A small masked image model, trained from scratch: encoder norm layernorm, encoder patch size [4, 4].
Rows from block 5 of the encoder of a small masked image model, named by matrix and row number. Rows with one number belong to one neuron. Each number is 500 + 40 x the weight over its row's rms, rounded and kept within 0 to 999. All counts start at 0. Numbers have three digits each.
After each neuron's rows are labels from the 100 images, of 14976, where the neuron reaches its highest value: "responds to" is what is common among them. Only what is clearly more common there than usual is listed. The data: capsule endoscopy frames (Kvasir-Capsule). In brackets: how many of the 100, against the usual share in percent.
# fc1: MLP up (encoder.blocks.5.mlp.fc1.weight, 768x256), inputs 208-255
# fc2: MLP down (encoder.blocks.5.mlp.fc2.weight, 256x768, transposed), outputs 208-255

fc1.93:504465428474499481503527508454469547507453448486513491474533443436507520572539541534357509423426476510596485492485469602499527453525513546529533
fc2.93:513544453572507467490476420566471481428472558530448460518520482539494521614491543488536488513418474543427582523507526447478444541541509443435448
responds to: finding: blood fresh (44 vs 0.9)

fc1.237:452491545487441447466498519503572504527534510560469577433481528505502534477419479555463482527513492497507507558513471512437492506425454465509577
fc2.237:525508498562508536516547530448442452517470495521457502480515507498496478522507467528550465464494555493490470400406558508447462465503504520528505
responds to: finding: blood fresh (30 vs 0.9)

fc1.353:535522504514526447439517468449479454473514521475518507518398446483545487488548497493537465529378577529504448446523507433497444489483438517549456
fc2.353:444524458523493508553470520589491500508464542444520460401529530496462451505545465480511555486523530433462449510495483502513521535511534481547511
responds to: finding: reduced mucosal view (34 vs 6.2)

fc1.707:435506416511485543530408509439479506509538467534462563546501547462488498387533467529566563446405525525544499546430443534491527510526525501501433
fc2.707:554545527436509529516546472502544546521422565489494501508528499429518519555586482484528465509494532521526464520544472533473557416473537540464498
responds to: finding: ileocecal valve (33 vs 8.8)

fc1.760:465538490533516475443512555513480494521464557506488516527484588602486509435509528592488593470532556463479545540505531544490485499471508470496506
fc2.760:478480517415484555518513440505462592509520452450554549477476584537475480442505516499531486486458520481438504531515565495546475443514512550481482
responds to: finding: blood fresh (29 vs 0.9)

fc1.559:422519452470501419447412505520529460479535500473487523469505533552406512560490546497524535486499516448485545425481475458486447435537514580474453
fc2.559:531574488452538521461504483528509497521501552496452533512551467459502461502440567449576546477525555425521507549496466516450539472508451599531550
responds to: finding: reduced mucosal view (29 vs 6.2)

fc1.140:561404464488454483519418501427540429477464526505511492456493401514495489509543478553533475459515479499559541487463513515599538487561565532513487
fc2.140:510517524539472491480454501507484548488461476574488538604439496466490447456577555513536472501548450486434540449493498501513462540509517480498519
responds to: finding: pylorus (52 vs 3.4)

fc1.155:507496488518451527459554515493542492504506452468543518527532484487500492478415453574435432550494452414463481588512455443548527445473458484553582
fc2.155:479523582575534458546362486549517432511528481518468520506491445437485466541501525555501612484421489557463480505500505538479443467455458442460484
responds to: finding: ulcer (32 vs 1.6); finding: ileocecal valve (32 vs 8.8)

fc1.435:423579532499519496507508527506508487560493440546494541510456500483503521493527593388494435471448491450470506554466495508476502470523497553436427
fc2.435:536454472415464441511562483485421454490555460356532393517515513463423593511496445536561567421501480462572432505496479545475498543479547516515534
responds to: finding: reduced mucosal view (28 vs 6.2)

fc1.681:494442474474483457458475589548510491542551512452540461466510489530491488507542524499501433487477447476539468460450547452536478549513470530472547
fc2.681:524485507518452514493581402582519440505541550509490475512511484519494542468524477516393516507503497487439491486444523541458515467512546519493541
responds to: finding: reduced mucosal view (27 vs 6.2)

fc1.141:501538476500547529390485484469533455563579572530521499482487480535444587525504481478506522561418488472519444505423471509502420517527485504469511
fc2.141:560528501457501485504501494482511473512494545431471486492477509535426546408529490532474491547528516497550417506460472538529459520513508501499458
responds to: finding: blood fresh (52 vs 0.9); finding: ileocecal valve (34 vs 8.8)

fc1.738:480483461480601504535535395473497508440565539473514487450495540519502524449520472458488514565520552515500532509578498488470506539529567496523445
fc2.738:510560506544488475435552504508546491377507536476506561495500478472519477518511486495438531589507525500507577495568457536458459488547484483453443
responds to: finding: ileocecal valve (50 vs 8.8)

fc1.764:488551492477566471539572512566458549527538481506527482539562539547545512425498527511449513510533492487465577483604566529465536509508537555423551
fc2.764:508441496529549477520533410534457495421428513505566469537476461503463537496438506501528536512492453589501550449522477482524498479501542531553520
responds to: finding: reduced mucosal view (36 vs 6.2)

fc1.33:519470425456511493523560500486457495532516485430437513436498438437470523488440517563518550425562439562466526516489447533481493504534521527520551
fc2.33:537599504525489531460413537448477483578516469546506498533499494510449467518522552465491516468519486458442477496432488543466428482487539507503466
responds to: finding: reduced mucosal view (31 vs 6.2); finding: ileocecal valve (31 vs 8.8)

fc1.452:515506512541524541521487528489476531544488470532465495463541530558440492480488453489524489539488562455445534531487424447514566532492562543488453
fc2.452:605429544478432472475501470572450432471441508481554500455454499493490528536513519494563519446545540564487482489482494556559507492440444583475511
responds to: finding: reduced mucosal view (26 vs 6.2)

fc1.480:484478575495434527523523486458486600469430402556402473486544477482493480539541530451474501467617559508519536538460396548409486468478500539540504
fc2.480:540515500471622496421505457518545511426442479475561572418572536508528529460477459459478428546489521580470502534577518542557492526471515508538484
responds to: finding: blood fresh (46 vs 0.9)

fc1.757:469427533465528445455531517527511457499557452498489524494488470453473513530478563506517465499458555450527478509508496538566471483549465513533485
fc2.757:462469455578477555494494490481509448432543497442479496484554507473533446442474397542511454544479487525499527565427518464513458539479463561520581
responds to: finding: blood fresh (35 vs 0.9)

fc1.616:480557627500466480513537516546452441531497527502509465460471446402505392504540477503517511487534554527496524549455509451511480556507461494472446
fc2.616:539557510530485541505487492510555410451477488485491573494495534476465535458471538441457588465550435494510399557496488418453516540510525450581507
responds to: finding: reduced mucosal view (25 vs 6.2)

fc1.684:455567564438554508461430458479543474432562508560473405502530499449463508552490502461550551519485535539518501423484533526439535507521530507495469
fc2.684:514524517527525550582512529549514499426419476548505458496572478485512539492508455500458478431496582499514515529482493492489540524492510517440570
responds to: finding: reduced mucosal view (34 vs 6.2)

fc1.732:508474533477485560537539494541494549525459560506511495474514538607518527488517480494529489583452489500468419440490488502389548525454489514554541
fc2.732:505447491507512446455470499495501504553533454538549503536457528514575491510510515498483433469547481494430505514515509516510520488467444533503507
responds to: finding: reduced mucosal view (34 vs 6.2)

fc1.718:507568486450512522507558502454498475509518525536544446468513460481454421491464490458509488433472545531512463489526508464481503523504518487502472
fc2.718:492510454454469514529505502464547441540507535470467515472491435564464433570424514536497574443473588439485481509518532535504498450528559500510458
responds to: finding: reduced mucosal view (32 vs 6.2)

fc1.5:578560451483538495500464474495534503565489436497474502560522545545429511553480518544483496459493552478533486524488441536491457533516502388484462
fc2.5:474543503533452488506523533459520504445512478553460453482473481568591411498545509492540514529507531546533461524496522458481518498427464484483518
responds to: finding: pylorus (26 vs 3.4)

fc1.494:539495537537549445470516516526559562537456456520531509494499506463448496484439556435469528475512409511438479497541524563476485456510538434501561
fc2.494:500505531518515544512545506406497450553491503534445518483516474487522447508486461570465552500546502549505509476466570403513495535503508503429487
responds to: finding: pylorus (75 vs 3.4)

fc1.331:538475520596524539537539518411457548561532461549513496497534511504493481497530479533510518479437471519463516477483488506502441469603474488572485
fc2.331:507517506445491449550491474458454446448485517524483523513493553557492485504483484440491480522535400463524468527536507513594477575524451520498556
responds to: finding: pylorus (44 vs 3.4)

fc1.518:551508519528474478471497455506496453513504504501532559514538441483560448617492550480482518494571552559466454460506451577419438493508417422503457
fc2.518:527445437488648487454513515509445516455498470493452546481448447509554511567489590570506431404436514449494519486480521535410473518416518442534507
responds to: finding: blood fresh (53 vs 0.9)

fc1.261:499551483511520445509494440514525521488537474535484460550490553431533494490597549533553543476451456512436515484548500437528431429477517512461485
fc2.261:501522483402535489449476491455542482495502540483520515470496493562594453444543466461485443519497515464466408460479451529581461441437516484531463
responds to: finding: blood fresh (52 vs 0.9); finding: ileocecal valve (26 vs 8.8)

fc1.170:507488462548486458436468510489502448549495450510480438509494505474481502520466513519458494595484491544502518518519465482469611520497546568505413
fc2.170:528448486532538505571470436561475538520523492548530463494475530549488475533510459497467448406448565537569462505481495463504495475489488490487538
responds to: finding: reduced mucosal view (26 vs 6.2)

fc1.520:525565485472532549488471608531460419558486522544506462507501510517472492529511481558540511506420542589486574472531443492534495539530468449471484
fc2.520:480515428471439553512511577486524447465486530506471507543562531474473582513491438492469521579538503534585537474474527554458511542444506494519537
responds to: finding: blood fresh (38 vs 0.9); finding: pylorus (34 vs 3.4)

fc1.427:563499468503558519538464488510451485549458447494527476494426485494481473474540572572551497474526479448476444451508406516450539538473419493577525
fc2.427:547457420517530559506549454576541544503465510522497520436488458496481504454496540492563453505535509534487462498594526458441572529440479444571501
responds to: finding: blood fresh (27 vs 0.9)

fc1.92:498423475434525498542509474479497439510472556467478466548470499532527467492524513499494489447497514506411432504440459507474548476481530522491540
fc2.92:555491526511456505427483527548419437469473499503549504473514489460424536479461563500502570504523532506476422514493507558509410537545502491497489
responds to: finding: ulcer (35 vs 1.6)

fc1.392:521502501465528554519514480509562451569491503461523478499502488473492557496512491408564400496504499510585473535559533511559481434490532483488503
fc2.392:468436456509478552432545517503518547535495551438473498511470492396442606554508454519472534523515474570460471563524492519546491475476504536524502
responds to: finding: reduced mucosal view (27 vs 6.2)

fc1.59:495481481537510533502451464458546512502478476497441448558527480495509509526555529573473612524524501498433515556505395519483501439481498490484485
fc2.59:490531525481494444458475448468454469509510487509543538457565442489477458413510515513574524526475496540457489483529508528555493509530542503471552
responds to: finding: blood fresh (47 vs 0.9); finding: ileocecal valve (43 vs 8.8)

fc1.10:530530462537482560504526532500534559523517526564510570463476494519463527565535484512453562450577450499488489477507473489562462561550487514517489
fc2.10:462583425500510559485475573475511461480412483551465506449520514554559409520547559463546476519481444427462526554560456517526543414465549495511501
responds to: finding: blood fresh (28 vs 0.9)