config.yaml
model: "masked image model"
train_examples: 42238
method: "mae"
mask_ratio: 0.6
encoder_qk_norm: false
encoder_width: 256
decoder_width: 128
steps: 6900
lr_schedule: "wsd"
Rows from block 2 of the encoder of a small masked image model, named by matrix and row number. Rows with one number belong to one neuron. Each number is 128 + 32 x the weight over its row's rms, rounded and kept within 0 to 255. All counts start at 0. Numbers have three digits each.
After each neuron's rows are labels from the 100 images, of 14976, where the neuron reaches its highest value: "top examples" is what is common among them. Only what is clearly more common there than usual is listed. The data: capsule endoscopy frames (Kvasir-Capsule).
# fc1: MLP up (encoder.blocks.2.mlp.fc1.weight, 768x256), inputs 0-85
# fc2: MLP down (encoder.blocks.2.mlp.fc2.weight, 256x768, transposed), outputs 0-85

fc1.135:114181133154100106152099141190142169114113122145154072184086117106071121110143160110081139160119085110114137077085171103115087143073122169097087145132088156146113154081110139138098137102114081174126120107120112062112091144145107110172100123161114127159134154
fc2.135:117137075137165158086134128123103099141125120122116056107109091139168143083104104165129106093168165193162137152129188154159162085136118102128140119122086081163128142113098115151108152133051172123124153148061096106153131138124120149139166109115122198138198107
top examples: finding: ileocecal valve

fc1.744:186106115186113136113106125064147094142122155103125135138133177100122100116094094162127137168141124097138109188054167165155137156109102128147080193127076128172129114100146184138096109156105118181160180188159100102180103146142126117120104111152099148130123151
fc2.744:097115098157114199177090159145095127150109093165075131164088090219063144089079158112133053156142108063139167092170092142154151105111129103127135179096141144124149126070140144142191147094130149135129154137108092155116138133136087124124136124136136100120087138
top examples: finding: reduced mucosal view

fc1.765:165160112089087122045141127144172165110196104141111145109185130167107094136101157191181129151104050107113192177075120131111052129114135107136202177137106126113164133104149126132083063134119129158083101162080174113155144181113089128154090103174107124117087117
fc2.765:115138090157152178143122128078113093154111143117118060155089134133195072133156099089094155183099169117119114129112128128108132148168133130139099197117055130121162138107132065101142161105127140082172123109131135078107152093119127088118117138145121068091167150
top examples: finding: pylorus

fc1.714:052126105155139120092154121051117142163101107120191138116105102139152153135115082110162124124084041063089153133136119176141145109101156109207095132135146118120075104173154064054117145181117124158105092125077140138176100133158157220131134155126090114128110137
fc2.714:177069103116135138125097136178151122094161109084136115188112133126107091139095122192154125138164180107074131106076136120202161152137140149112109121088073178117153108096101176107135189043123142077148115136151119175108155136137131060172088123166087124050141099
top examples: finding: pylorus

fc1.504:157111174132133168044096156129098112101129082136149147110128164189163062119147110121137128126187146159138132158089195151089130119175119184036100176148147123147140175141131091159134117166190118120117135140172180135152081095140104072187170156115171102141134165
fc2.504:202141167175128132091152128084175119148089069104147101103098142118119091170090158109132113175128101110102136069117105121157083155122146143179147117125129161117107055123106167123155165127101134133122100161104145151110152133189096126165115131174102104096162145
top examples: finding: blood fresh

fc1.97:139094152142141174165095123161164149083204099084191164194089114105138110176136141144165140124144117087109162104162114061119082162126135172130129123120138133113148237130103199127186170124134100112098117109120203102092105084160141153153111131139113154097101068
fc2.97:141122097136085100106143104116160099133047101151157112126149111093122141123125098135171161096153160137113055176201108070123172082080061118143104124159085138099127089092101100169120121136129107121120183127110050118096103095115110088210130173144135079142120124
top examples: finding: pylorus

fc1.727:105099164169153097130153084118113081124057087199164141084110134085140183136120144121137118121134173107091120166093116108178115138168114122134109139200129118145111096131057146146098122154076173132162177145093170136110116146085072235159121154133122133113117148
fc2.727:121145111097140166115074120092145182132057108119077115164093110094118124095053138088132132131123136138056123172135104136137141193063135111131120055119121088127102140121145162112190192180165173124127132101104143100126151091112138089165155169118091105227144117
top examples: finding: pylorus

fc1.747:136118119185126113100130111196064108152141115144164105130079151145130137135112132159095139140084169139139118120154138166108138178093141135119117175129121107134066168127090149105129148125131060212155089148124113091118125155118113138106128102133135067149120131
fc2.747:106136076125156142103152152119147153051198103104113154149058110108168104099173147143168108130126141096144133101175092082138130121123132136118186057195132077181173125139145142119104146104092139068138213194094111153079127117081087136113157104069131130162157204
top examples: finding: blood fresh

fc1.54:125075144086078158226148131112160096123102162139156108124135153116138147124134165148142119038159138115091122154095087145177144148149144098143136103114128125136133149133121111120133129151106103149133175174121106154148135152108142105098140156063134170132110076
fc2.54:165097156137133092134185130127149136120103153142128137150178116167081157158180110078164167192130154127132105171124134101231070127136146160120130175104038110128113141115131161130135088117133127117124134092128175057142078120104105099090186102123147125111158150
top examples: finding: pylorus

fc1.180:159144040117132154145109105146145177106104129141087202140113167094083110126093105141153162143124164125056102103097087133065131118120151139150102157156194151127076134136066145106151138148122127113129166132133084121103088117107112125156128121100112094116170060
fc2.180:125120157104113071108119091131088044083117142157154077093148066078171178135133167148093050082101152129143152131136176158142118091142131137095112132143095145140118120193132116146151140107127114238104165174130116174147105133073115089098101105131160128125153114
top examples: finding: pylorus

fc1.531:170161185182123061137165140127117181094138125081110098114171096120159105133084202058197103099153103113149131163140137155123085132074090080123159195184089097145095177109138121153115146127153147081115126109159143213094141047158117158104148101194102158094137118
fc2.531:100093157098127127122164123134160134155084067174083127150135174097105118096157148160130138097097133166100148153085171157131149127169119133122119155116133146099150105122103094191077152160137089137139160141152130089165105164118179192099061206083092155121158170
top examples: finding: reduced mucosal view

fc1.614:100154142077149147106112173128189143095127181131094112089147080163176142113074090106160155146158060207117107113135192159048130134121054136107141091106082094106120171145119110114132078180141145104108099088160140139117132067147099113076171148176170079118060092
fc2.614:155065128185080148157106070134142111143085112118097114164128163100047166133098159110140137144129126188195114114167070155140092114146175072114145103114157222108141132162122150119113132119192127069157122136140134113171141115048152136103115119129133148128171145
top examples: finding: ileocecal valve

fc1.38:169131137118177130125106098124141068129161131139109126164157149088100126132094106109136148132073168127140099133125172144094099116125113122067119048105143155129187090108102094137197158171147125094151132141079183071112070182056143104104110070143130128147042176
fc2.38:093158112122098122117146140097153059106103087116111167130154099133129169095109175121132109113111093072110127120059101133156124116103144096126132110146198127134125169138083178144144084102088191133084113146137113170164186115105084134155141155142113144188186094
top examples: finding: blood fresh

fc1.712:159042127141148156142134146098148113147120157152098124138061087210153125164168137116135176130143114156133157129143162152070152121078071181090157136150184165147103195106102084140111137137118134166143124150156126213145137108133183106148094124137040097117134103
fc2.712:129159123070099077091113104185157092133080156109148081138181118074070117125130061189112073134150148127079101195107096134111095111124110114136095111092149097104159071088104052098124086150081177089158150153139135091085169098089126174118160168110117151158138110
top examples: finding: reduced mucosal view

fc1.257:132157165148103159123158130181096121120096154187121152135096177097121157098101141122110137124156113114146112116074072128123095059135121167139100092107190113147116084174130124159151157082157151143171100119079152067132142100144153130100100187158095176150159187
fc2.257:145101127141141088116144133138150145125130083050158129113137136147108132178111108151171131144148160159094228113097070092154186168119107138153103078205116174169075120120087143196090097138116157142115161175172141154147130112083135145155132159126143152101049118
top examples: finding: ileocecal valve

fc1.604:107190127120158099148140146064124142187142137164169137150143139208101115151130151178123119120127152099124081132123120102054162115127176154139117120138136111210099137163146142192139191190129086133107109155077157122105180164092134124120121130130150140154081069
fc2.604:148162088122105143163124177171151118088123158111062138177124142133209140116105179127095094117115128183128150114153113108151134137114117094086118189115180125168147142159132110140090064075125135123100125057156079072153120153047113184086153140132092109166095137
top examples: finding: blood fresh

fc1.724:119103115112140097164091116132151200104180125116095146130156178076097130157110122157106136102135166131178171123105119121124078142117166083152098118073146150170113096154076128095143125136131093135183133138084140118137119139132121108099164109125107145146146097
fc2.724:093109155120135179119122160128127197077170112130166148132092093130207069101159076087087158074118098145177175127099157128132148088185100123116141136202094102123127113069213145145076144142111127105044142161111179116135101120056136110091127151139207123114113207
top examples: finding: ileocecal valve; finding: reduced mucosal view

fc1.347:115141100109181099100136170089197148146134147177152130139137058116155171130126122117078104154131142162140094177142088124092127187118121099128144099095211084107168135162136089119111114173125057060104137155132133114120137170148097153108143084174105127130096107
fc2.347:165143127102096141131126118114174152101149177143117126177142104079177089072067128133185103144079115156097132087097134117184125122116126102133187107108148112091133087100100086200101186142157170139177108104141135083151135084145115086097114145113072140141136166
top examples: finding: blood fresh

fc1.284:145138122103116092076072192125131133116130116130084101151090186132150106112189113157177155122097118170098104174104142083119137098155142152077145105118109146118160101105141126098107129127168046147133131128158147053107130126092117130096177109136141117104151131
fc2.284:135127189087141156154107152178155155120116149108154078109114103111119154048122139090128049137204129093132158124126076052125143125177130111120093100136084120143137131133085083102140159072117136164174127120126134121080194150111141149149179134161110073072105082
top examples: finding: pylorus

fc1.471:135159094202124126095163132128132051117099198119079174183124094146076126149143127100195127124152117160174094129139176147151105144103102143096164125148133101132115136148170141125177111164140123134137154145162106175065217089215145125109162103131134099091090120
fc2.471:155066148099085137117164135109162146128134075132159125194120119163142154095112129115100163074115076165143141145092136068215144132184088082102100192146116161137151069149111140122127095134118132160130119127176118122176129118091151144168120134130140153143121137
top examples: finding: reduced mucosal view

fc1.289:059102135090107125082128142138113118106167118167112116154135121161107081100163157126150130107155124114176101178136119138123117146161066084116066119200116119096133105060054165145113095169127073190159102147042181095114116122149102148100124085104206175148121110
fc2.289:122168141176146199119129129171104118121118137155111156068158092116128133173099213083106084194112076142090131128074119112125141127108158142089135137126115099154185076068160119119083156095156091168125115113084119113116148118125108139096184158039163097177153105
top examples: finding: pylorus

fc1.565:154131101069119124165067142183074112131168147116168119169121060114071142149140119106124117128113208096138147123100108081161152104185133132154078119158116117089092171136121151097132113084116087196119197179114150188130083119115171152150097077186150095165114123
fc2.565:090154141169156139136177156109155084136163111107083109094130076102212192137121098129138140121128165177074122157103162113140140120092127114111181203107092150117114177166120122176095102124071143137158134170122147108131127064099096108101119125087172105098077144
top examples: finding: reduced mucosal view

fc1.498:117134201155117086117132166125150167126162127124115087113193166101163167114112135119126107158111069105148138065134112103096155161138113103119090084138113189153100162176105077139143097131123147137130130148170122148111099130154089102180144133053148172140138145
fc2.498:096195129083145084185147092146139126164109174166218099136167099091153131122088121136073089099102141098126181143163114136146122137118142182150162118175132067094187162119104141100126165090136117142118135089163162088103098083161111143119090144131153119118132161
top examples: finding: ileocecal valve

fc1.7:126070153130115137177157128120109148121133128112113170211151095186118201134123167092132099153089131051150141102110085069097110158151096141070097107105129115132135167158150176103185149099050148158133149121085153129113115103146117119160104100129165154169099110
fc2.7:140066135070174083119095122141220106139157112130073131142125064137178153139153155133135193099088171091192086102104209148177116177163093078146191130101156160130089155101083121122150155097136115085113140094125145140077137130114132102113178164149169093147148164
top examples: finding: ileocecal valve

fc1.149:150168138164142099146186105163147140129142145123045194086187150139136111154142116193204100123196124115133143156170149127155061100123154136184168123118141162078119142128125140173161163175178139124143118151087116048063145095112079091172123147107096138125139148
fc2.149:156087160128161131150193132117144131087117081110233138165112162157159171127154162094139150120182134052146075097156154187106137100131128088119163174085085071093133128151149106099114156121141059155127101178118153094121102165155121079080120160130154144115119162
top examples: finding: pylorus

fc1.582:067112124123076120101136189149168122124067099069119145110116134136204151130172130153125134073134151100093122114080127168133108108136146154127087100138145107165091134139153140114114167203087092151089131154148104083152135132160161115119133099135140125155159145
fc2.582:167156123138151106154138075111102149084096145120107041136109132146066139164131143180136126205101088157178187173156161096134160144150121183113105082154118134097105113144172124104097133123116128079133078100087176110153162131135132213134165143087097107152144132
top examples: finding: blood fresh; finding: pylorus

fc1.543:131160109106132142096138166112107173105108126178094126169146156101125099100101164114129142159130162104121105169197062134124148136078192151113120140102154151083143138129150077048157122148160139134113123114099229186135095115131164151102065149111114102152147097
fc2.543:177137094107108147109199119143158155175102138127110166136116138117115179109148094175172116062081139123110149144097169173125098172173137149144147099151111142161159145145096171171138148092121111095186157086135095106127164185133114155075037141119151114106122110
top examples: finding: blood fresh; finding: ileocecal valve

fc1.321:140117115116136224126097115148159094119115144136156079151096123085155165106147094150116084175176139140137154095184126137161142137116163141151128139098087154161078156091164137146161163124200167132084170156109120163184150131098107057101168113109083073157195094
fc2.321:168160176190124117105134155143156102097112129141095102097117127089107126175140130141121116072194125091179084190058080119113165100134114089105110073131113090093148081067114157098097153141128162110142073142193110169042140151131100191134147141155137080118096108
top examples: finding: ileocecal valve

fc1.173:105155181099118107080138193106093043101159113176155125075166134133131149195142150145169144118169086100173122140115101118082143095175136160156224160136117114090155128068145181177143146131195144134041034190132097152162099144111115165130116120109126112144115142
fc2.173:195138189161154150146084118141136156081150121081118118142121089118132104130051092085104065135118087115168181146114081108169116111098120098151107135066149062113061136188136159077107102105148094152168120133032082098139196135134156069142187156135189135129108074
top examples: finding: blood fresh

fc1.66:120148117187083068161154172073124100138184114119099125160105072074116121133187103137133138140142134111125085136063083151158122164149072121148126122157137072191122101114144110135116168121125113134146151132101170068161128130120154134136082159082164102123132173
fc2.66:140127175104156168147164097085100111139125135136150032140099136157136036090139093215126104093148112108198144090148073127115164056128155117094090168098141166157137096161148104137077107107126107146152102145112138150155093125154183139174166144173088112115117184
top examples: finding: reduced mucosal view

fc1.684:169124133100055166129117187107161079140111126114159134129152149100135118186136109103182126133104109150162137124082119098102172149174162126101193087057145100135113122154124103182197151130123120107110167122105123169119113107196174120139112126154127091187108144
fc2.684:126145101121155051138114076071117169098086078152088106128126098119114122160062207150091139077136135132114148160096080138155128116174169151143133125145112130140069084148111122107138085086090132084124136121153113111166135155109125200116160136102072131138092105
top examples: finding: reduced mucosal view

fc1.131:101161137044148151116151153148097097140049115128153104206118110157169118153087145116156123133126160117107133165156136097147144081121164128103109130160067118166035170083184136089124146077112167187112115105113146117116135069137128055123121117121158160137105070
fc2.131:200157082156147139136148197152135165095105095115120119143150103090146099133070119158109098066136070108122077089151091147141140149142132113167155081123153157059150105134147126150115146057131144159092186153170091116170101131107098184080063140138127156141096098
top examples: finding: blood fresh

fc1.159:102130088112152130117129169126093149107138145112163147036158107091123119158120151163130162096108189084136129176100181175138177148095124166135162120171111116067116157195076165063136155053096100097189046071172194087124145162165104127068188210126122048154113158
fc2.159:066083182128127197140135157119090179118123173105119141092096127149117076117110180122113069100096129139148084184184078113177111137111208076092167132153114119155115134147071114151147191137145153120132119036075142130153125131089099112145108147146087137090131165
top examples: finding: blood fresh

fc1.93:072167100134078152142132154105096174108102108129094105113137112127100099132097102129121134099147116106152183077143117131146154083157090069108121137176151167172117129124189098135218140144110148094149171100089048143119116156197114128097157177156109160182157091
fc2.93:136091184157133130095117123151156111152145138139078169175136107100108095109146150147153139112131163171127145143108188101142159114105113067118105130056064127145141118138164123091141075081141147132096174179113120091197151115124110139109083124096049137075198154
top examples: finding: ileocecal valve; finding: reduced mucosal view

fc1.465:149139132139097146103067162147126157112155091096117145090172165130179098121148118042170148073203145160170195146082120133154111164182115156174152112137149147135122098140079151112125177072105099129130098137116118154163075121169167105183071185067139117152083162
fc2.465:083176124128105126164112104131133122145073119128143142171099073142132138158125172118137146184119120131109169143198131069105174083123097124139176147075125124092162037152148152128181132166128100134173162140171139116107151123114129149123174133152102103138126142
top examples: finding: reduced mucosal view

fc1.664:104058164121125159148178132122163117206209184143126115134154107124132138107125132062178047115092168115176147100132156146117140065072137099141178113180092157120127155149126131153246101173067098132119114154123171098178089122114073114120145124163171117151149120
fc2.664:171071078101169127126117131140095139167123118126148136125064124169130104131150175132107102133126119117119205115108151128079090164148085151093129090103104172101163170133097129152105137103087107118190155133076182100098214128108182104121157144175099103096118128
top examples: finding: ileocecal valve

fc1.602:151138091105128069099076147162132105144201170129161143130132108128089140162117071154208139170147169151136071104090149123141145140204137136090126090090105125102138139133105210115120119098112047084081107070139146101088184115140179115108085183079155100147093112
fc2.602:141127166180166148140102090171120110173111083176119110109146080103172110135214169180088128192164077145128160122122135166117152099085159137180140101104113080107131138139084113070091097081107121094098079124069107121158137150099142153112172083097089189110142135
top examples: finding: blood fresh

fc1.106:205129126106145131169087116109082086077182163193117133175105093147175166102140098138128102192203121062178122103113077191063159108137138158128108134147119068077195116132077133120164173159140105151094105104074140135149138077130156073165103091152137131111124145
fc2.106:085087186171143153122130108133177165140142098121086134167091160179104106135152140126162179159099106138099097155118127075189104082131169152098176091119133156181084180108144144106126080132179112126155136118140149120112138140114130101128169167081147181145119115
top examples: finding: ileocecal valve

fc1.86:110150116124157147125186133031175100117131123160124139112123117144106131146166134174115091114181150107169090146190093105201092154097155174111114140080164106128125098096112150105169133138155105086118114143187110134200193136101142167146133148113121199164132133
fc2.86:128131152163096088069148127182139164127148097091123129090139170131131131133093074088089149150146110083147193119151108103136183143134093178140185171077085220170075155168039139128127116150129067098119117091042139142113093143174106110110104093132100081157113146
top examples: finding: pylorus

fc1.422:116133133087125146163137145127090142134104189185145156111183116168073148167079145145144167138090161100144134107152086109145152124116120132065066109122167126170093115168080130157082161096110133160152136141111147090179178096113113087136134080177124061133115107
fc2.422:101120046161133133148173178102180119124167144124104152178129087159111063086141174135080085101161106101126147110093128107101130102132098083172119102128183128130129092160123160175143114120081159107102121125104147133117117158130079062112086158072186195185116136
top examples: finding: blood fresh

fc1.723:060131142131150091170108122073138138095166119125090170109097119208166144100138073074188127118162175133121163152116146066140134120135176162152154099131199129077198088129151204148189126159196088151145124186103127132130151200141112139107158171140098078147171116
fc2.723:103149102173065115094057164180195121187095051117115153118081150063133112118100201143092120106138133093147121151156105095053132155081138096101098162156092151131084110150152174083144109120127178096108153069179142070134169119109126118139169115125136089118162143
top examples: finding: ileocecal valve

fc1.637:101137137148112028086209056178139191098129121116156121164149099111104053149109201146118155143094106104131144112128141109137101141126126106074125169197144116127142148124099124103097134141134113141097087093136214130113084110108109133148095102134137169112128078
fc2.637:144105127111079144120166115088189105090101158124113100123107159133146192108061141131112161086158151134167076176117056139091113103059129127103169154088130137170120132135155081129095098121154059175096125109127135164187164153142110155137123113128134119134123162
top examples: finding: reduced mucosal view

fc1.68:106126121079167144148122122184116108136132132178129107108111096064063135164094119146125116116217150109130150084060075150113088156127098131200066134120076161154157119112112162160127162099170116092128149114107137137136087051131214153132087130153110146156164152
fc2.68:140119143163153118070200140112137093148124072130121147122159157123175152141147107114129147138124106102098109140157115164098196152096160090126214086160109088106083133163166129145120164141112127153121139177139131174117057120076121137191147130177078100082143160
top examples: finding: ileocecal valve

fc1.588:094067144168107133147131142094100103091186188144125128148109176170156175078157117167167057110131097137131082080139110146100122120140126115159132153173127123089127132118084068055207094111074138161135139177115151162156198112150139158128142205066124122096087075
fc2.588:113182051132117127110135104118132094155091150090135099172174086138134117168104118120159090100164117137110169132163088146177154101097077120095140125104147196131162178109139147181088103117173147097152099192138113073121119140097153092185167063135122137148191105
top examples: finding: reduced mucosal view

fc1.578:188143136160145102121089162152123118091113114119090107124121091147156183189135134155115184082133146083092079118073120088140135108093133153106094175115060091121087152123173150131106121084106113169118116122157126153130153213160152138118070123128110115201165092
fc2.578:146172158145083125133106174107122047179130160122159113171193157152158044064153159167155141130132138106159125118119147171126115116172103156165105108108142153143160140191155147092110094103072083112144138088147110111169181134133099107108098109131095042085115132
top examples: finding: blood fresh

fc1.56:081124120166138159111200130094176183141133140135135085134130163145097129120056129143165154097201121150110123126124099101086061147144116090115111153098188138150131131101178132144154122103164073123095062116146105108129145122157090143180168115109134104128165124
fc2.56:068135132131091154143073102048109120138133109189166144102118093123133126089134176154064098108113142165162140116143077184131129117193122089181146156081142108165108070158150141057154112070127154079151126109122108098162112155141053122115082136141129172126167095
top examples: finding: reduced mucosal view

fc1.552:130155096086199133131136132139088136144172081148176170155103101139129129117061068150122097142105144142111112156136175166157060126073040105147158117110169117112129128147128081161087153134078149152127060151121156173131096136159129158124162143170079112147095120
fc2.552:113117140103185159115106023082143125135100148117130141142132111070108130166141121133163110157095112115143103135144184148068125102155115154093110128101117135151138168058141157149118145127116150110181076121109121084128125163127133115129143114120148169109144127
top examples: finding: pylorus